Rows from block 5 of a small sound classifier, named by matrix and row number. Rows with one number within an expert belong to one neuron, the router's apart. Each number is 128 + 32 x the weight over its row's rms, rounded and kept within 0 to 255. All counts start at 0. Numbers have three digits each. After the name is the row's rms in percent of the matrix's.
Before each expert's rows are labels from the 100 clips, of 14848, where the router gives the expert most weight on average: "strongest on" is what is common among them; "loudest" is the band of the loudest frequency at the time of the peak. Only what is clearly more common there than usual is listed. The data: read English sentences (LibriTTS-R).
# router: router (model.blocks.5.mlp.router.weight, 32x128, trained with AdamW), inputs 0-42
# up: expert up (model.blocks.5.mlp.up, 32x64x128), inputs 0-42
# down: expert down (model.blocks.5.mlp.down, 32x128x64, transposed), outputs 0-42

# expert 7
strongest on: voice: female
loudest: 500 to 1000 Hz
router.7 091:138151181055130097160110140094143085130131096151151134085078032182152208066152103160096105147089133133192156148123118087119156120
up.0 068:180180145126100121114157173148092165140156134092163178081120122117128086086113191152106129101160155099121119137131146151067130145
down.0 078:092150103133162123131128131129125132132175141139109091166178092124157102190077144102190179137182095127140141067094095106142150119
up.1 090:099084084119093142167178140119120108179079143115168110159126184118049136151103085083148125107170131170113131086152149081076146170
down.1 097:107126146138186084165111108118152109110177171129086117098118137096121103101130078090101112124123138103123129098165175148114143118
up.2 103:095159090183130112121128118087136103155128128157064104072145208071128123137140112148085115115104112104176118190061138168137154145
down.2 098:124150142088112143160132200190132146145086191099131160119136100090134096141112201086088139142155113070092136095169184137110168125
up.3 087:139097094124085102075183123172143106108100196152084097135152082112140148103128161093202128082121129167107072074138160155106115121
down.3 087:075131103096088146128084116132085146110120081097121161082116176090088069157126166174097125145125148099160130115156152109181160115
up.4 104:142067103170181139107066110101167152144066118108117126078123073123121146138124137119116201124118100134142116212187131134146130059
down.4 093:176171136130069103104134117154124134142053189101124163115165159199106130182104102166160047152053175099158128131100126092187154111
up.5 085:130145103097093188048122159130097117135174118125124108118120134174077048112133088157174077122179111089147137134156139109109140085
down.5 084:158107135208117146179101101109116157141027143151142136168113113129105104171138193090127169146119135093124094102107131182193059112
up.6 075:130094076134149109153155144131152170121122117172137141092099234099123079167104151120073155096141149095126118045134157116098151141
down.6 083:096133122117169115148135139144195099149220177105098132139206124087129126122125128158097144083135114141079164184089165176093097102
up.7 092:115112128088102091111068072091109156120081153148060157122143159112105095139176131147138101129145135137130093152101142158122142179
down.7 107:075155166096166190143158161163160129191159179104097176032176160100143074140115092129129129111094112099107141078125171100069165164
up.8 107:089130115196142118093103121091175122165126081122140153092073105134143134171090110155131159151127145135126056175171178080153165111
down.8 096:138120127124035144147173108181150066167092149156113112157175148078127109174102114124113081113092103100156185125110159114171100143
up.9 075:062096170124053156168159137127126155073107118121113096135087157132156127166145090148147098127131164151118139069077155156118139116
down.9 068:145109098136120163092184116201148114143123132156157153117164165161104093087105152126126116137100182135127146170124111067095179150
up.10 127:167080117110102154120174093165098080084079145158106096153120169100030168115161145152160121147136095178160155121144138152154136161
down.10 106:158151133119178208076100128123099192132168089100114136101094088153145144105096188114119157097127163108143122099201101134135128136
up.11 107:139153132150085125057119183184111195197138162136149105091116093183184085137154134112134102150177129110090157144177070151160086125
down.11 112:107072124154145142127139129100161120143110122165085037216123080172150163159114133142156123174094140194118129123120153123164076157
up.12 093:116104078143144139152134122082137107128104136121074097143087191089129138105148073080136151092153148144065090063107139149132117185
down.12 108:116156138117142135160111101123191117179160176126089168074195170098164088181140118143077135122116126096115161095081169075054140130
up.13 104:125099126115177170084119036147103090189110100165116094124138129086126151142154112124132090128104103148137141119147117088148117141
down.13 115:176182111112130120135121166137125112118100171083084104099182166103120078107148158187152166131129120117146087069161139144086094118
up.14 071:042148096122149137098159146132127111106103121100182103146160192187137118168103105165127147119110183135090124130069154174137113120
down.14 088:142133197106153079198104139128138158133152154150128055170129190113137103111160112159146152142116112123130138109147157110057183132

# expert 4
strongest on: voice: female; the word "you"
loudest: 250 to 500 Hz
router.4 106:108170153090128106155192112092139116074131180115097138108175122113144119168124096080105079133174085194161171117143140139115105121
up.0 088:164156132130099131091088177095156145170209125091120110144050163110166179152104103143123148165117153135182166131084169097120138117
down.0 100:161082110109139099099101130111085124167113165186133136125156153190083165179142111120132095081075096138132126138169126136125165140
up.1 125:082167110098144092146087148098056116103155147166154124122199137119198130164137137123129129107145160170142201111148149148101117111
down.1 122:141100180131105155097098138081181140129147163182120128147133148192098108070147132128119190082105146147118116160088172133118136118
up.2 087:171131144109115143155139076085136134053143122109098142160201102108146138138119116114118086161081168152193134184084145128075184110
down.2 085:105119192102127171107132144085152173075124119209152140151130064149155157111147128133136143083121084107109113098119095145187101163
up.3 090:160106152138139146120143149150126142166134172118135164123159142106135099104170135147131146145053153162139115121107112161173157133
down.3 102:064116133146183137142132100113131160076123177133123135112126071192077142106136130097173083066081181144127093117144127103116139150
up.4 090:123144174147145153080170126082074126135138128110164091196038099149101173103129076157084059123160127081112111174166087078115146128
down.4 082:150159150058165083062116155164121087149208125090123157141102110149095089167141150100132156133131105133155147097117135125124139170
up.5 130:141128154146117121085172100107125139148150156142188065153077116158128133123081052073118125118142140158140092110174120133145129159
down.5 117:160106142098152165099119108138096093147064101148142159079083130132056148065207199168165143159210121113157160131124103125109154113
up.6 107:145106149160078145172129128127170146121156110122098111165131148119137158179131065118097119085151115105118130119088175131173162142
down.6 101:127155161037150136103062126107114085190107117128154107164144102105081137102158103147141124101132108134145152177148046084096164098
up.7 092:156160163162176142052183077113090152119152091159144111106095089097108145143112162131110119140083158137161178167100157075157144147
down.7 095:145136099093091138066151138153111096188134156114110181148113141133102147099113151139184084091110069134122162086153112141154069118
up.8 114:124119171162092165188150085159143061120098129148087113105136110114095129104121091103110111120135157107165201106120093072150110120
down.8 115:146161104064139146111144129165157123196071099078118129135159157091184111168090134126127107099181068143168143145099083147117139117
up.9 073:172134160202114139137176128179108093131135129157193150124113130185057146168124148118107115070111131124132143119141091095089206126
down.9 080:121124180126159112142095135150106128110129127072149087144154141087166152169085165142096156156215119093087155138115122138145156141
up.10 093:195090121118146098112168135142186112162121116086153077103145094146171164153151154110106122100180133076061108115155164166150123102
down.10 089:151074162187130114211122156136131129140151101088126138113096183124167091136134086106116110149154138158142118160131109092122143078
up.11 109:102146159103114077164134120105162119164176081118111162127157179090070097198119062188134126137121187148137074096108157128108107170
down.11 103:131150116111127194109172121109096135095071103165137113089137113129200135059143119102205222163143114108115121134110091140102113146
up.12 080:110165069113078093096151034130102096100176178141129107103158143161128133119196098140098178162147167081149093216077179117145136168
down.12 078:159151129158180143149123160110157129130130090096137130162110121168194156169121094119114120138149100122105149129104090094143181163
up.13 068:143151163142137109049144094180160166142083152097132110147137090152156164056130143110062145126216151071104092073138150150136098170
down.13 073:103117087149071176149110096073141046152091125114145198115103125103168090109127122109125132147142178143118136135146163118111157068
up.14 068:112145124123104142093157097136112140154090102089156108123161113114150135104126147164156151148157089134122044166071121135115107127
down.14 077:094171144096125121125139144153136211155116096229096115162146122164107168070188070161166085100109106116117158114098138160128109125

# expert 1
strongest on: voice: female
loudest: 250 to 500 Hz
router.1 102:134150108125159169146185091149133145186167152124146089095092088143157167155126135089105165118122144188205117068143162160090150104
up.0 118:109096150174080113166159138071151110092136115125128090165148151135118181132069137155154145121150152140194091120151155170091187155
down.0 115:025114128125188093127077153123153145130151170168126144140118118165092098158179070162099195114135110151104137074112124102134147147
up.1 076:074084094168151143143119085120131157137117179142136157131093080106108131104138118088065151127097081115081094170145154099161134118
down.1 078:146095143100052119122164158185091157147166144117148107159185133078156144114129156120133095116150140116140146101114125174121126143
up.2 077:099165101083161155132172118113077137137129093098051069127144161102078153145148109113147131148101144082187130143084080136154192132
down.2 079:060135154151165043121035084166134140090139147133147143154101150146108094158123160130130137089166147162060168115165170171052131176
up.3 089:142167091115128125139136123083062092144132143117116099124127116128154141175131138189178150098169139136099139167091164144082114152
down.3 087:111157147133153110075125060142188093091145082148146131168091126193090144108153139157137120150121109128090097151148119159105105157
up.4 087:131107093136083191140140152097104083107075191129110139149123182133094093149145159179108107147098132109176182123125149093135093123
down.4 090:137147156063157132047086165156124146186118109112053159054099034160099139128144112149167175115107134146139111130114078146176145176
up.5 102:119123099121074144113169165137119099072099178130145117165133134112141100119132064120145125153137152104168137072123139138113131146
down.5 110:096131159130123192164138115136135135121139106104141136169140146155066159134109127134085190151114141159094111165058095136132115165
up.6 078:084087100094179154131116175136105156152163091195115120088188151134153153095093117165168135117129149132095072164127182132099128103
down.6 084:116097133176148137165139118118088160095168136133175138166086149145164113123157101109078159192163126121139160123114147176141153172
up.7 095:084158123121135130101122071102089142127107103097117092092116103114089168119158178120123194098155086134173160137100110161115087121
down.7 100:094129135117166086092130067105045113134117135132054141163157101168156090198115128137054107164126125142070179136161142121145118203
up.8 105:111153166156162151069137136110052167100129079099129089066147120176134122089106142157147149106153054147130161129193097121158120154
down.8 107:102136098138238074063106105077102098094140196146097053134132120131158105162111103166097080176133148106057141157155183166093077118
up.9 103:140071124141154101150064126120201167133168068089131090128097074133144123122092095083113057120195134132120127138167166101115088158
down.9 088:080131114171114082121148140144159156222147145142132118149139189078135166135156117152102164165083185154158115136117115111155088097
up.10 147:094129099121145108143074171172159126185177116111144099100049159120154115130138157103138154164192121149121081070181157169071108119
down.10 129:122140112154103113190130080139120095170109170129144126104139138120138141113102049178082139200135144116137101152098115151159092112
up.11 101:170170133098094142150173110151075130076109153155143105140162096131120121138121152127138134105142034088098131099071089086197116153
down.11 087:092130183084111160075080169109128120109096126138085155110118128167089191121083122119135151116161094134145133105084167138077201170
up.12 120:105125114121116162100128138136040110128064084102146111106135166138092115152133180132123135125184108109138102159060081166151188187
down.12 125:118098147061183122018123161116118120150118138148052155103107092151107125146129160176161115136132139150092149079134184131168094188
up.13 093:097155165138113097163103097176128107082105143161171150126164103077140085155118124133183128130102139117127139122081088110157169092
down.13 089:167129122068140179130068178109152151114155087211144152148103108151063159126106158157117126072168120171111165150143173116141156185
up.14 126:065118137121132103091094054116135134148169098121161121113135124156141113129094157117106167137204159186110158158155166202139107143
down.14 107:140122099101241132145133148126135163089170125125091084129147164145187151134117162170146135145155108128085133092123120145108076107

# expert 20
strongest on: voice: male
loudest: 250 to 500 Hz; 500 to 1000 Hz
router.20 092:112141135059114112162121158157129127122170122131124156067133051169138170097140113109097100168120104124162153118123141135116148113
up.0 101:073112139140132085107150125108082156123156076079140151108087123153180186114106143169149174141111103194152085133092092120079153110
down.0 092:070155099138141185093137083130115084105116160163140112090071082095149097162131123186120173126071115105102137112198120115142119141
up.1 106:092118149129075091168140085188164028075100116133078114119107101095149078099168148075172101156128162140105133154055108125146101132
down.1 113:135201066113147134177159118124145133104180133185114074141077134117118206113141074128185192108169115113120109132107178148087077187
up.2 074:142150098099170184122139155079101119073179098156122148100173144113131146159073076142179139124119122122028126150096123117101159092
down.2 080:148150112194105107116088160138090148163100118145089116149068071165128173191166093072128162154106133138118144103097174105137161084
up.3 085:188076100206114091054089173156086098133085113132152129061107139145150172128149169099179170157154161108155113097189116106152078178
down.3 096:141090111078141150104174143117127133154129171132111162177115091190140136093116137121127103139128150145138156140049120109136121119
up.4 108:126142152126113132153149141145176097133152108126118150119126080091167146105154093110116105152147100097180111082102064098135088069
down.4 097:066162038108078140147154133086152165120167133105143158100115108139150058137118138118122168070139105139143112131126170169135145184
up.5 088:089087126118144136154169134123165099102162115146147084059158122164144120164142075108172186108109106129120140116193081161120154072
down.5 092:057155160157064094125118110138145157146160176119103158136117143080186131133098134128150134133113101112113079149107113102165158150
up.6 114:149134107109087148077131114162115131108068099154095129076131136160065113122139160175113179057095110168082162153072104149133130183
down.6 131:156171147080112164055103133137123132117127163169106135172137096147114182142182165095119141104123148112133106173114133166182111145
up.7 094:080107129094136149228176122083120174137157156192104101108183140123155176113183124085172116062168148170147142108122114140142136080
down.7 080:095106128080098083192089136115146147133129125151135154201120150094110148133132124135108195147069100087118127125140126127141092112
up.8 098:144103104163139111072135080089145128142110094120110089127087180097097166132106162151133162102105123145135095138138111130112111109
down.8 101:102110172116115186088090111141167112122166092169098107087123133160107145068178133089146142137118096147115155126089136085144117133
up.9 092:149133118140125178174178164135205085113124184130178132123161144088172145113133133134111132093088129079167114143110104176123107073
down.9 100:116084092098102082146139105144117143157144161130158085092118140168132095151075113075147134174160095152105122109142101161100105145
up.10 133:175132162146168122126110121144083110111159133110165125139117143180134061090078144128133152183136090111131090158072116119110175098
down.10 111:112165101129148098082173118135150147122094074150101137128156160159137102124098122097051119197077147224114143118158157151126136123
up.11 099:169144119123094125052107146126102150097149161142106143140170105155109103071097170065147056089150086113136111159167167190139154154
down.11 100:149121145112147160090175122161093177167066140155166090117083169141120155118127101104069103108094117146203186130068124149142090113
up.12 093:139147096137167128094138116131140116150097150174106160097137058096148156117124105181119110101105120133138177095112084166179163182
down.12 084:137150083092101224137098135174164168120202152110130128101157107121163154100147149076112126120132131119134089102107084173079116157
up.13 114:156117114202123119150112128168132073071061150118134153084128107136121090126141145141122091135074177126158138126117140101142104130
down.13 098:119132143107096141048126121117147191134120110118088136160104122144105212085133169140122154148183102178080031093049109115124111147
up.14 086:111107125082102153071164095095137192082122136133118139127109129106118069148133128133170138089151098149111123131040086138108100125
down.14 089:189109130152134126113111103140076117078161167159100148156163116150088151109193132142079142123136121082147091122142157083178122136