config = dict(
    train_examples=15625,
    n_mels=40,
    win_length=400,
    num_experts=32,
    moe_every=2,
    positions='learned',
    batch_size=384,
)
Rows from block 2 of a small sound classifier, named by matrix and row number. Rows with one number belong to one neuron. Each number is 50 + 15 x the weight over its row's rms, rounded and kept within 0 to 99. All counts start at 0.
After each neuron's rows are labels from the 100 clips, of 14848, where the neuron reaches its highest value: "loudest band" is the band of the loudest frequency at the time of the peak. Only what is clearly more common there than usual is listed. The data: read English sentences (LibriTTS-R). In brackets: how many of the 100.
# fc1: MLP up (model.blocks.2.mlp.fc1.weight, 256x128), inputs 0-63
# fc2: MLP down (model.blocks.2.mlp.fc2.weight, 128x256, transposed), outputs 0-63

fc1.155:64 27 51 48 46 13 49 38 76 05 58 65 39 65 48 42 53 62 54 51 20 35 34 49 56 38 47 51 39 44 67 33 70 58 39 47 24 41 19 37 43 56 38 48 40 43 49 63 36 68 50 58 34 54 48 80 48 67 59 70 36 61 33 37
fc2.155:49 57 77 51 73 68 47 38 53 54 63 69 59 18 52 81 49 17 61 47 54 39 38 58 34 24 42 67 58 42 49 49 33 23 57 38 31 59 88 50 44 44 57 65 33 69 58 68 42 28 64 59 42 30 51 35 64 54 34 39 39 35 42 53
loudest band: 2000 to 4000 Hz (36)

fc1.16:36 75 59 39 39 57 49 33 30 56 37 65 64 55 44 57 42 41 47 52 50 44 73 70 65 53 49 58 84 23 72 78 40 42 17 33 40 41 39 45 55 08 55 60 61 54 23 74 35 73 62 27 43 55 19 48 70 22 48 43 21 46 58 52
fc2.16:54 34 53 41 57 47 68 70 33 50 42 65 38 64 57 68 79 23 35 46 36 63 66 53 18 56 53 23 39 67 51 04 44 69 42 38 67 64 63 32 55 63 45 68 78 27 67 23 54 37 60 49 54 51 71 67 79 76 61 45 45 44 25 46
loudest band: 250 to 500 Hz (36)

fc1.60:69 78 77 45 36 38 56 32 38 53 46 74 48 40 68 62 52 53 40 40 45 41 43 39 53 16 62 78 67 57 40 67 35 90 45 54 70 34 69 25 34 40 54 41 66 99 54 43 46 67 65 61 34 56 83 67 58 58 52 33 50 46 62 47
fc2.60:48 63 47 54 60 47 57 76 63 58 65 71 83 57 75 75 37 40 33 20 68 71 71 64 56 55 46 50 51 48 67 38 59 17 71 55 45 48 50 53 62 84 59 50 53 21 47 41 36 62 42 20 47 32 64 59 43 66 85 38 62 49 71 27
loudest band: 250 to 500 Hz (38)

fc1.196:81 42 40 42 51 57 40 80 71 08 56 69 53 47 62 32 49 39 59 53 43 55 56 42 40 63 48 50 47 68 60 53 34 29 50 55 56 61 48 48 47 54 86 40 56 57 19 72 61 53 57 73 49 44 36 57 41 36 44 36 67 57 29 33
fc2.196:61 44 62 61 64 59 54 82 60 53 41 36 33 65 36 21 49 22 53 38 70 42 39 64 43 72 48 41 35 12 26 54 57 28 37 43 32 45 52 61 35 46 28 53 67 68 33 64 52 61 57 41 88 25 41 61 30 45 47 73 69 57 47 55
loudest band: 500 to 1000 Hz (37)

fc1.115:80 53 47 52 37 53 44 45 70 75 34 32 63 77 68 53 47 59 40 79 42 37 49 70 56 58 41 51 62 59 71 31 51 53 55 50 40 42 50 38 60 50 59 24 64 55 54 43 73 30 21 22 38 46 05 48 43 66 48 40 76 45 39 53
fc2.115:47 65 71 60 39 57 92 32 69 12 65 53 54 52 40 38 49 58 38 20 60 65 61 40 64 87 45 31 50 41 53 56 49 56 62 25 58 41 49 37 53 35 65 75 78 73 14 35 33 68 57 67 48 52 52 33 30 32 52 75 51 50 32 55
loudest band: 2000 to 4000 Hz (41)

fc1.170:36 47 38 62 53 18 30 71 48 76 69 38 40 54 48 49 35 31 30 52 49 38 34 37 60 53 62 43 56 45 56 34 58 57 49 56 21 54 42 55 43 64 54 39 57 53 63 77 53 71 67 57 54 77 48 65 83 57 67 57 38 69 53 44
fc2.170:46 28 53 39 47 39 60 31 44 95 50 39 39 66 27 60 52 40 67 49 80 70 62 74 36 85 49 47 57 34 56 52 42 45 22 16 43 74 79 63 52 33 68 51 36 41 37 36 40 44 42 56 38 42 66 45 45 62 39 41 60 25 63 44
loudest band: 250 to 500 Hz (32)

fc1.104:45 54 39 47 64 59 56 27 76 65 39 38 41 36 57 45 77 63 49 41 49 50 49 46 36 27 44 30 57 43 54 49 43 57 52 35 49 55 53 70 29 12 34 64 56 42 42 53 27 58 63 60 33 53 40 53 84 52 59 79 44 57 52 54
fc2.104:52 52 54 64 30 41 68 47 40 41 31 62 75 52 69 44 58 63 55 36 49 49 74 38 55 27 76 45 40 60 42 20 54 41 64 05 38 22 45 26 56 61 57 46 68 49 63 33 70 47 59 52 42 76 60 40 47 77 31 50 48 56 44 58
loudest band: 250 to 500 Hz (38)

fc1.56:85 48 59 67 59 81 21 69 43 23 53 27 42 46 33 55 69 26 48 27 34 33 47 41 51 60 41 48 39 49 54 36 38 52 49 42 49 54 43 26 43 45 60 34 79 38 77 55 45 53 50 25 43 66 29 52 58 68 30 59 56 48 44 48
fc2.56:42 57 34 49 56 51 65 76 77 38 53 65 46 51 40 44 27 56 50 36 69 29 61 51 31 50 36 71 31 45 45 56 54 52 55 24 22 23 31 58 65 60 52 81 56 66 63 65 39 32 39 49 52 30 35 37 35 56 62 48 61 47 23 48
loudest band: 2000 to 4000 Hz (68)

fc1.86:42 78 64 40 25 31 52 68 57 44 36 43 54 55 61 28 38 64 19 60 38 63 61 47 54 46 67 26 53 50 30 73 40 65 66 42 58 76 74 53 20 68 47 54 63 74 56 49 41 50 54 55 45 72 42 44 61 44 84 60 58 25 70 49
fc2.86:74 14 41 52 54 22 55 20 62 65 67 51 47 62 60 75 48 30 50 47 53 53 62 53 22 41 28 58 74 43 74 55 71 42 60 37 71 38 44 56 50 37 46 39 47 60 49 53 61 51 60 51 40 31 61 58 39 38 46 17 65 55 63 49
loudest band: 250 to 500 Hz (38)

fc1.253:88 44 58 56 61 46 32 31 62 68 47 67 61 60 41 46 15 41 59 42 45 64 58 24 50 24 51 54 57 56 39 49 48 49 15 75 22 58 53 50 54 50 27 33 67 30 36 83 82 34 55 49 65 72 51 39 47 58 38 64 31 57 64 46
fc2.253:60 86 65 51 44 70 37 37 57 42 13 38 56 30 45 63 49 49 15 45 58 45 54 58 37 39 54 39 59 34 45 66 48 54 57 49 78 48 46 36 50 34 38 61 50 43 26 22 49 34 58 28 52 08 85 19 48 59 48 75 55 32 44 23
loudest band: 500 to 1000 Hz (55)

fc1.3:40 63 96 45 31 50 47 22 48 24 48 33 77 79 55 37 61 50 20 74 65 53 25 71 17 46 40 57 70 58 69 74 53 60 39 23 82 52 45 62 31 59 65 35 56 59 45 46 52 67 69 27 46 52 51 06 47 62 46 41 79 51 43 53
fc2.3:53 59 34 72 39 55 35 47 25 41 48 46 33 48 47 41 78 38 51 07 32 22 74 35 92 53 34 53 46 39 53 59 65 37 68 73 14 71 36 38 51 44 41 56 63 31 59 62 66 24 59 51 54 60 53 49 88 28 54 37 34 58 62 27
loudest band: 250 to 500 Hz (43)

fc1.29:56 54 54 52 30 31 42 65 45 34 46 57 54 48 74 77 56 40 66 62 68 59 59 58 38 54 51 41 49 52 54 62 31 63 27 52 35 41 28 38 40 33 99 22 75 28 51 33 39 51 47 44 61 23 30 80 51 58 78 52 27 31 68 61
fc2.29:78 38 30 42 66 44 63 75 46 50 38 57 32 25 52 59 65 29 42 45 56 50 23 34 64 94 55 61 58 46 58 37 61 52 50 55 50 59 55 30 34 99 30 53 57 45 59 61 60 47 55 56 34 67 62 41 47 63 40 53 35 53 46 58
loudest band: 500 to 1000 Hz (25)

fc1.91:27 18 59 41 58 45 47 56 49 26 60 66 17 62 40 49 45 45 44 35 51 50 69 49 55 40 34 39 57 49 76 29 50 63 51 67 64 51 71 80 55 58 19 58 35 40 41 80 25 25 39 67 48 47 36 46 26 67 64 64 57 26 39 57
fc2.91:20 80 74 56 53 66 58 34 47 28 54 53 69 34 67 42 43 49 33 81 65 39 64 55 35 38 34 54 18 54 47 37 26 73 29 72 49 53 33 36 76 49 88 38 50 49 56 58 49 58 84 49 73 54 61 45 53 34 53 72 29 45 77 63
loudest band: 2000 to 4000 Hz (80)

fc1.100:51 46 27 51 60 42 38 59 37 44 40 39 42 71 53 98 48 54 39 09 49 69 64 35 60 45 28 62 38 49 35 41 30 59 79 52 57 43 33 46 53 37 54 48 38 50 33 38 55 68 78 83 65 36 47 41 73 36 47 51 61 41 70 65
fc2.100:67 48 62 51 70 41 60 45 18 40 58 36 57 65 35 40 51 62 55 58 55 45 25 41 23 51 38 66 75 67 71 42 37 38 53 60 39 66 27 48 42 45 47 53 78 70 48 51 22 73 43 50 41 52 35 35 40 26 43 54 73 75 51 54
loudest band: 500 to 1000 Hz (40)

fc1.147:74 39 33 55 37 30 56 45 58 41 72 39 45 34 62 53 30 34 46 48 50 69 77 45 46 62 44 45 14 54 41 49 63 49 54 82 60 43 47 34 41 60 60 36 48 60 37 45 73 67 44 30 44 58 23 89 49 68 79 43 47 58 33 42
fc2.147:47 25 60 57 41 38 39 64 51 50 79 37 45 38 35 49 66 58 42 27 60 53 40 28 74 56 39 77 59 30 25 73 59 62 31 34 35 40 30 62 45 57 39 48 53 51 44 64 53 66 42 47 65 44 58 34 47 29 50 57 69 85 22 45
loudest band: 250 to 500 Hz (33); 500 to 1000 Hz (26)

fc1.163:47 74 44 34 42 50 67 41 80 45 94 25 29 65 49 34 73 40 53 30 55 39 51 27 53 54 49 53 59 15 72 69 39 77 32 28 65 44 45 98 32 20 65 53 47 28 61 41 45 50 41 64 59 59 38 31 46 53 39 39 58 36 48 78
fc2.163:24 34 63 60 73 20 37 61 46 56 46 43 65 49 43 57 90 58 76 48 81 60 62 72 51 64 57 41 66 62 56 48 39 67 72 48 50 38 42 31 56 68 41 56 48 65 64 50 54 29 37 47 37 37 41 37 36 66 70 47 61 40 33 81
loudest band: 2000 to 4000 Hz (50)

fc1.57:66 48 68 63 57 55 25 32 51 40 36 48 57 15 39 41 47 58 69 58 60 48 53 50 42 66 75 52 34 48 46 34 81 52 44 48 33 30 23 81 38 38 39 50 42 63 60 55 27 42 57 47 64 48 39 42 20 58 40 48 61 35 79 37
fc2.57:60 33 63 43 68 65 35 66 50 30 23 64 50 66 51 50 38 72 20 77 45 51 49 28 49 55 54 70 57 43 28 88 58 52 37 71 47 61 84 34 22 37 49 63 83 53 63 15 66 58 48 64 59 43 29 49 52 73 57 60 42 42 36 73
loudest band: 2000 to 4000 Hz (46)

fc1.2:43 43 67 54 20 24 46 70 82 47 52 54 77 63 55 26 51 32 32 54 40 68 44 38 29 99 39 20 58 45 29 44 23 48 41 37 45 65 51 54 44 69 60 48 53 46 31 37 63 67 73 37 40 40 38 53 47 63 66 61 48 49 59 54
fc2.2:51 53 49 49 42 81 76 52 57 39 71 53 28 31 41 32 57 57 76 69 73 79 38 49 58 21 51 67 47 44 59 64 30 29 42 66 51 47 39 46 24 34 28 50 83 46 58 82 67 51 46 28 36 48 73 62 29 36 72 17 61 41 56 64
loudest band: 500 to 1000 Hz (28)

fc1.108:25 53 28 40 70 43 26 49 41 56 75 62 40 36 55 46 21 54 76 66 44 38 36 56 48 44 31 41 29 60 00 62 50 56 55 46 58 36 28 68 65 41 49 47 74 72 33 44 51 60 62 19 49 36 30 68 52 51 48 57 45 29 26 57
fc2.108:64 33 45 40 74 58 09 50 32 44 64 48 38 29 68 56 28 49 51 39 79 44 53 36 45 34 39 62 22 84 62 35 48 20 31 67 57 55 52 47 47 43 51 52 38 57 82 59 57 37 48 75 32 71 82 31 32 61 53 50 73 38 57 52
loudest band: 2000 to 4000 Hz (31)

fc1.251:40 82 66 52 63 36 64 66 83 53 54 53 34 70 64 77 35 51 40 34 26 56 52 40 45 32 40 36 87 41 36 45 66 39 36 43 41 30 59 48 11 02 54 56 44 48 58 53 30 65 46 52 69 48 46 57 28 50 58 45 63 55 34 60
fc2.251:56 46 45 55 30 57 51 45 53 49 49 55 63 52 94 33 88 55 50 26 61 39 33 64 53 48 45 57 29 25 65 28 57 55 61 45 52 44 43 50 61 77 22 77 81 79 46 54 62 52 47 73 08 36 64 47 66 47 29 69 45 38 79 67
loudest band: 2000 to 4000 Hz (53)

fc1.127:64 61 57 15 77 57 58 39 48 40 50 38 45 54 55 84 46 55 25 40 54 48 66 48 68 51 55 72 50 30 59 68 42 20 47 24 48 49 53 74 50 24 43 55 24 74 55 42 43 43 72 62 41 54 46 52 51 54 51 41 59 43 54 13
fc2.127:50 21 49 56 40 46 50 80 34 48 40 52 26 49 67 42 71 60 65 42 50 46 32 55 24 35 58 46 66 57 63 51 63 65 63 32 54 41 50 50 59 72 55 68 55 21 55 47 40 54 49 45 73 59 47 54 51 45 53 56 45 56 40 65
loudest band: 250 to 500 Hz (40); 500 to 1000 Hz (36)

fc1.213:37 62 61 30 47 36 39 68 44 65 57 62 33 39 71 18 76 40 43 28 62 61 46 44 46 61 25 53 52 71 36 57 49 54 30 26 45 38 35 66 57 54 53 46 43 53 59 39 58 55 76 54 40 48 64 39 17 31 23 41 57 53 56 63
fc2.213:51 52 62 53 43 47 61 23 25 99 41 30 46 41 47 40 57 60 31 52 62 35 21 37 50 33 48 48 44 50 61 48 73 63 47 69 55 48 45 74 35 57 42 74 46 29 43 51 51 44 27 45 54 57 17 37 55 54 34 39 62 29 56 61
loudest band: 250 to 500 Hz (35)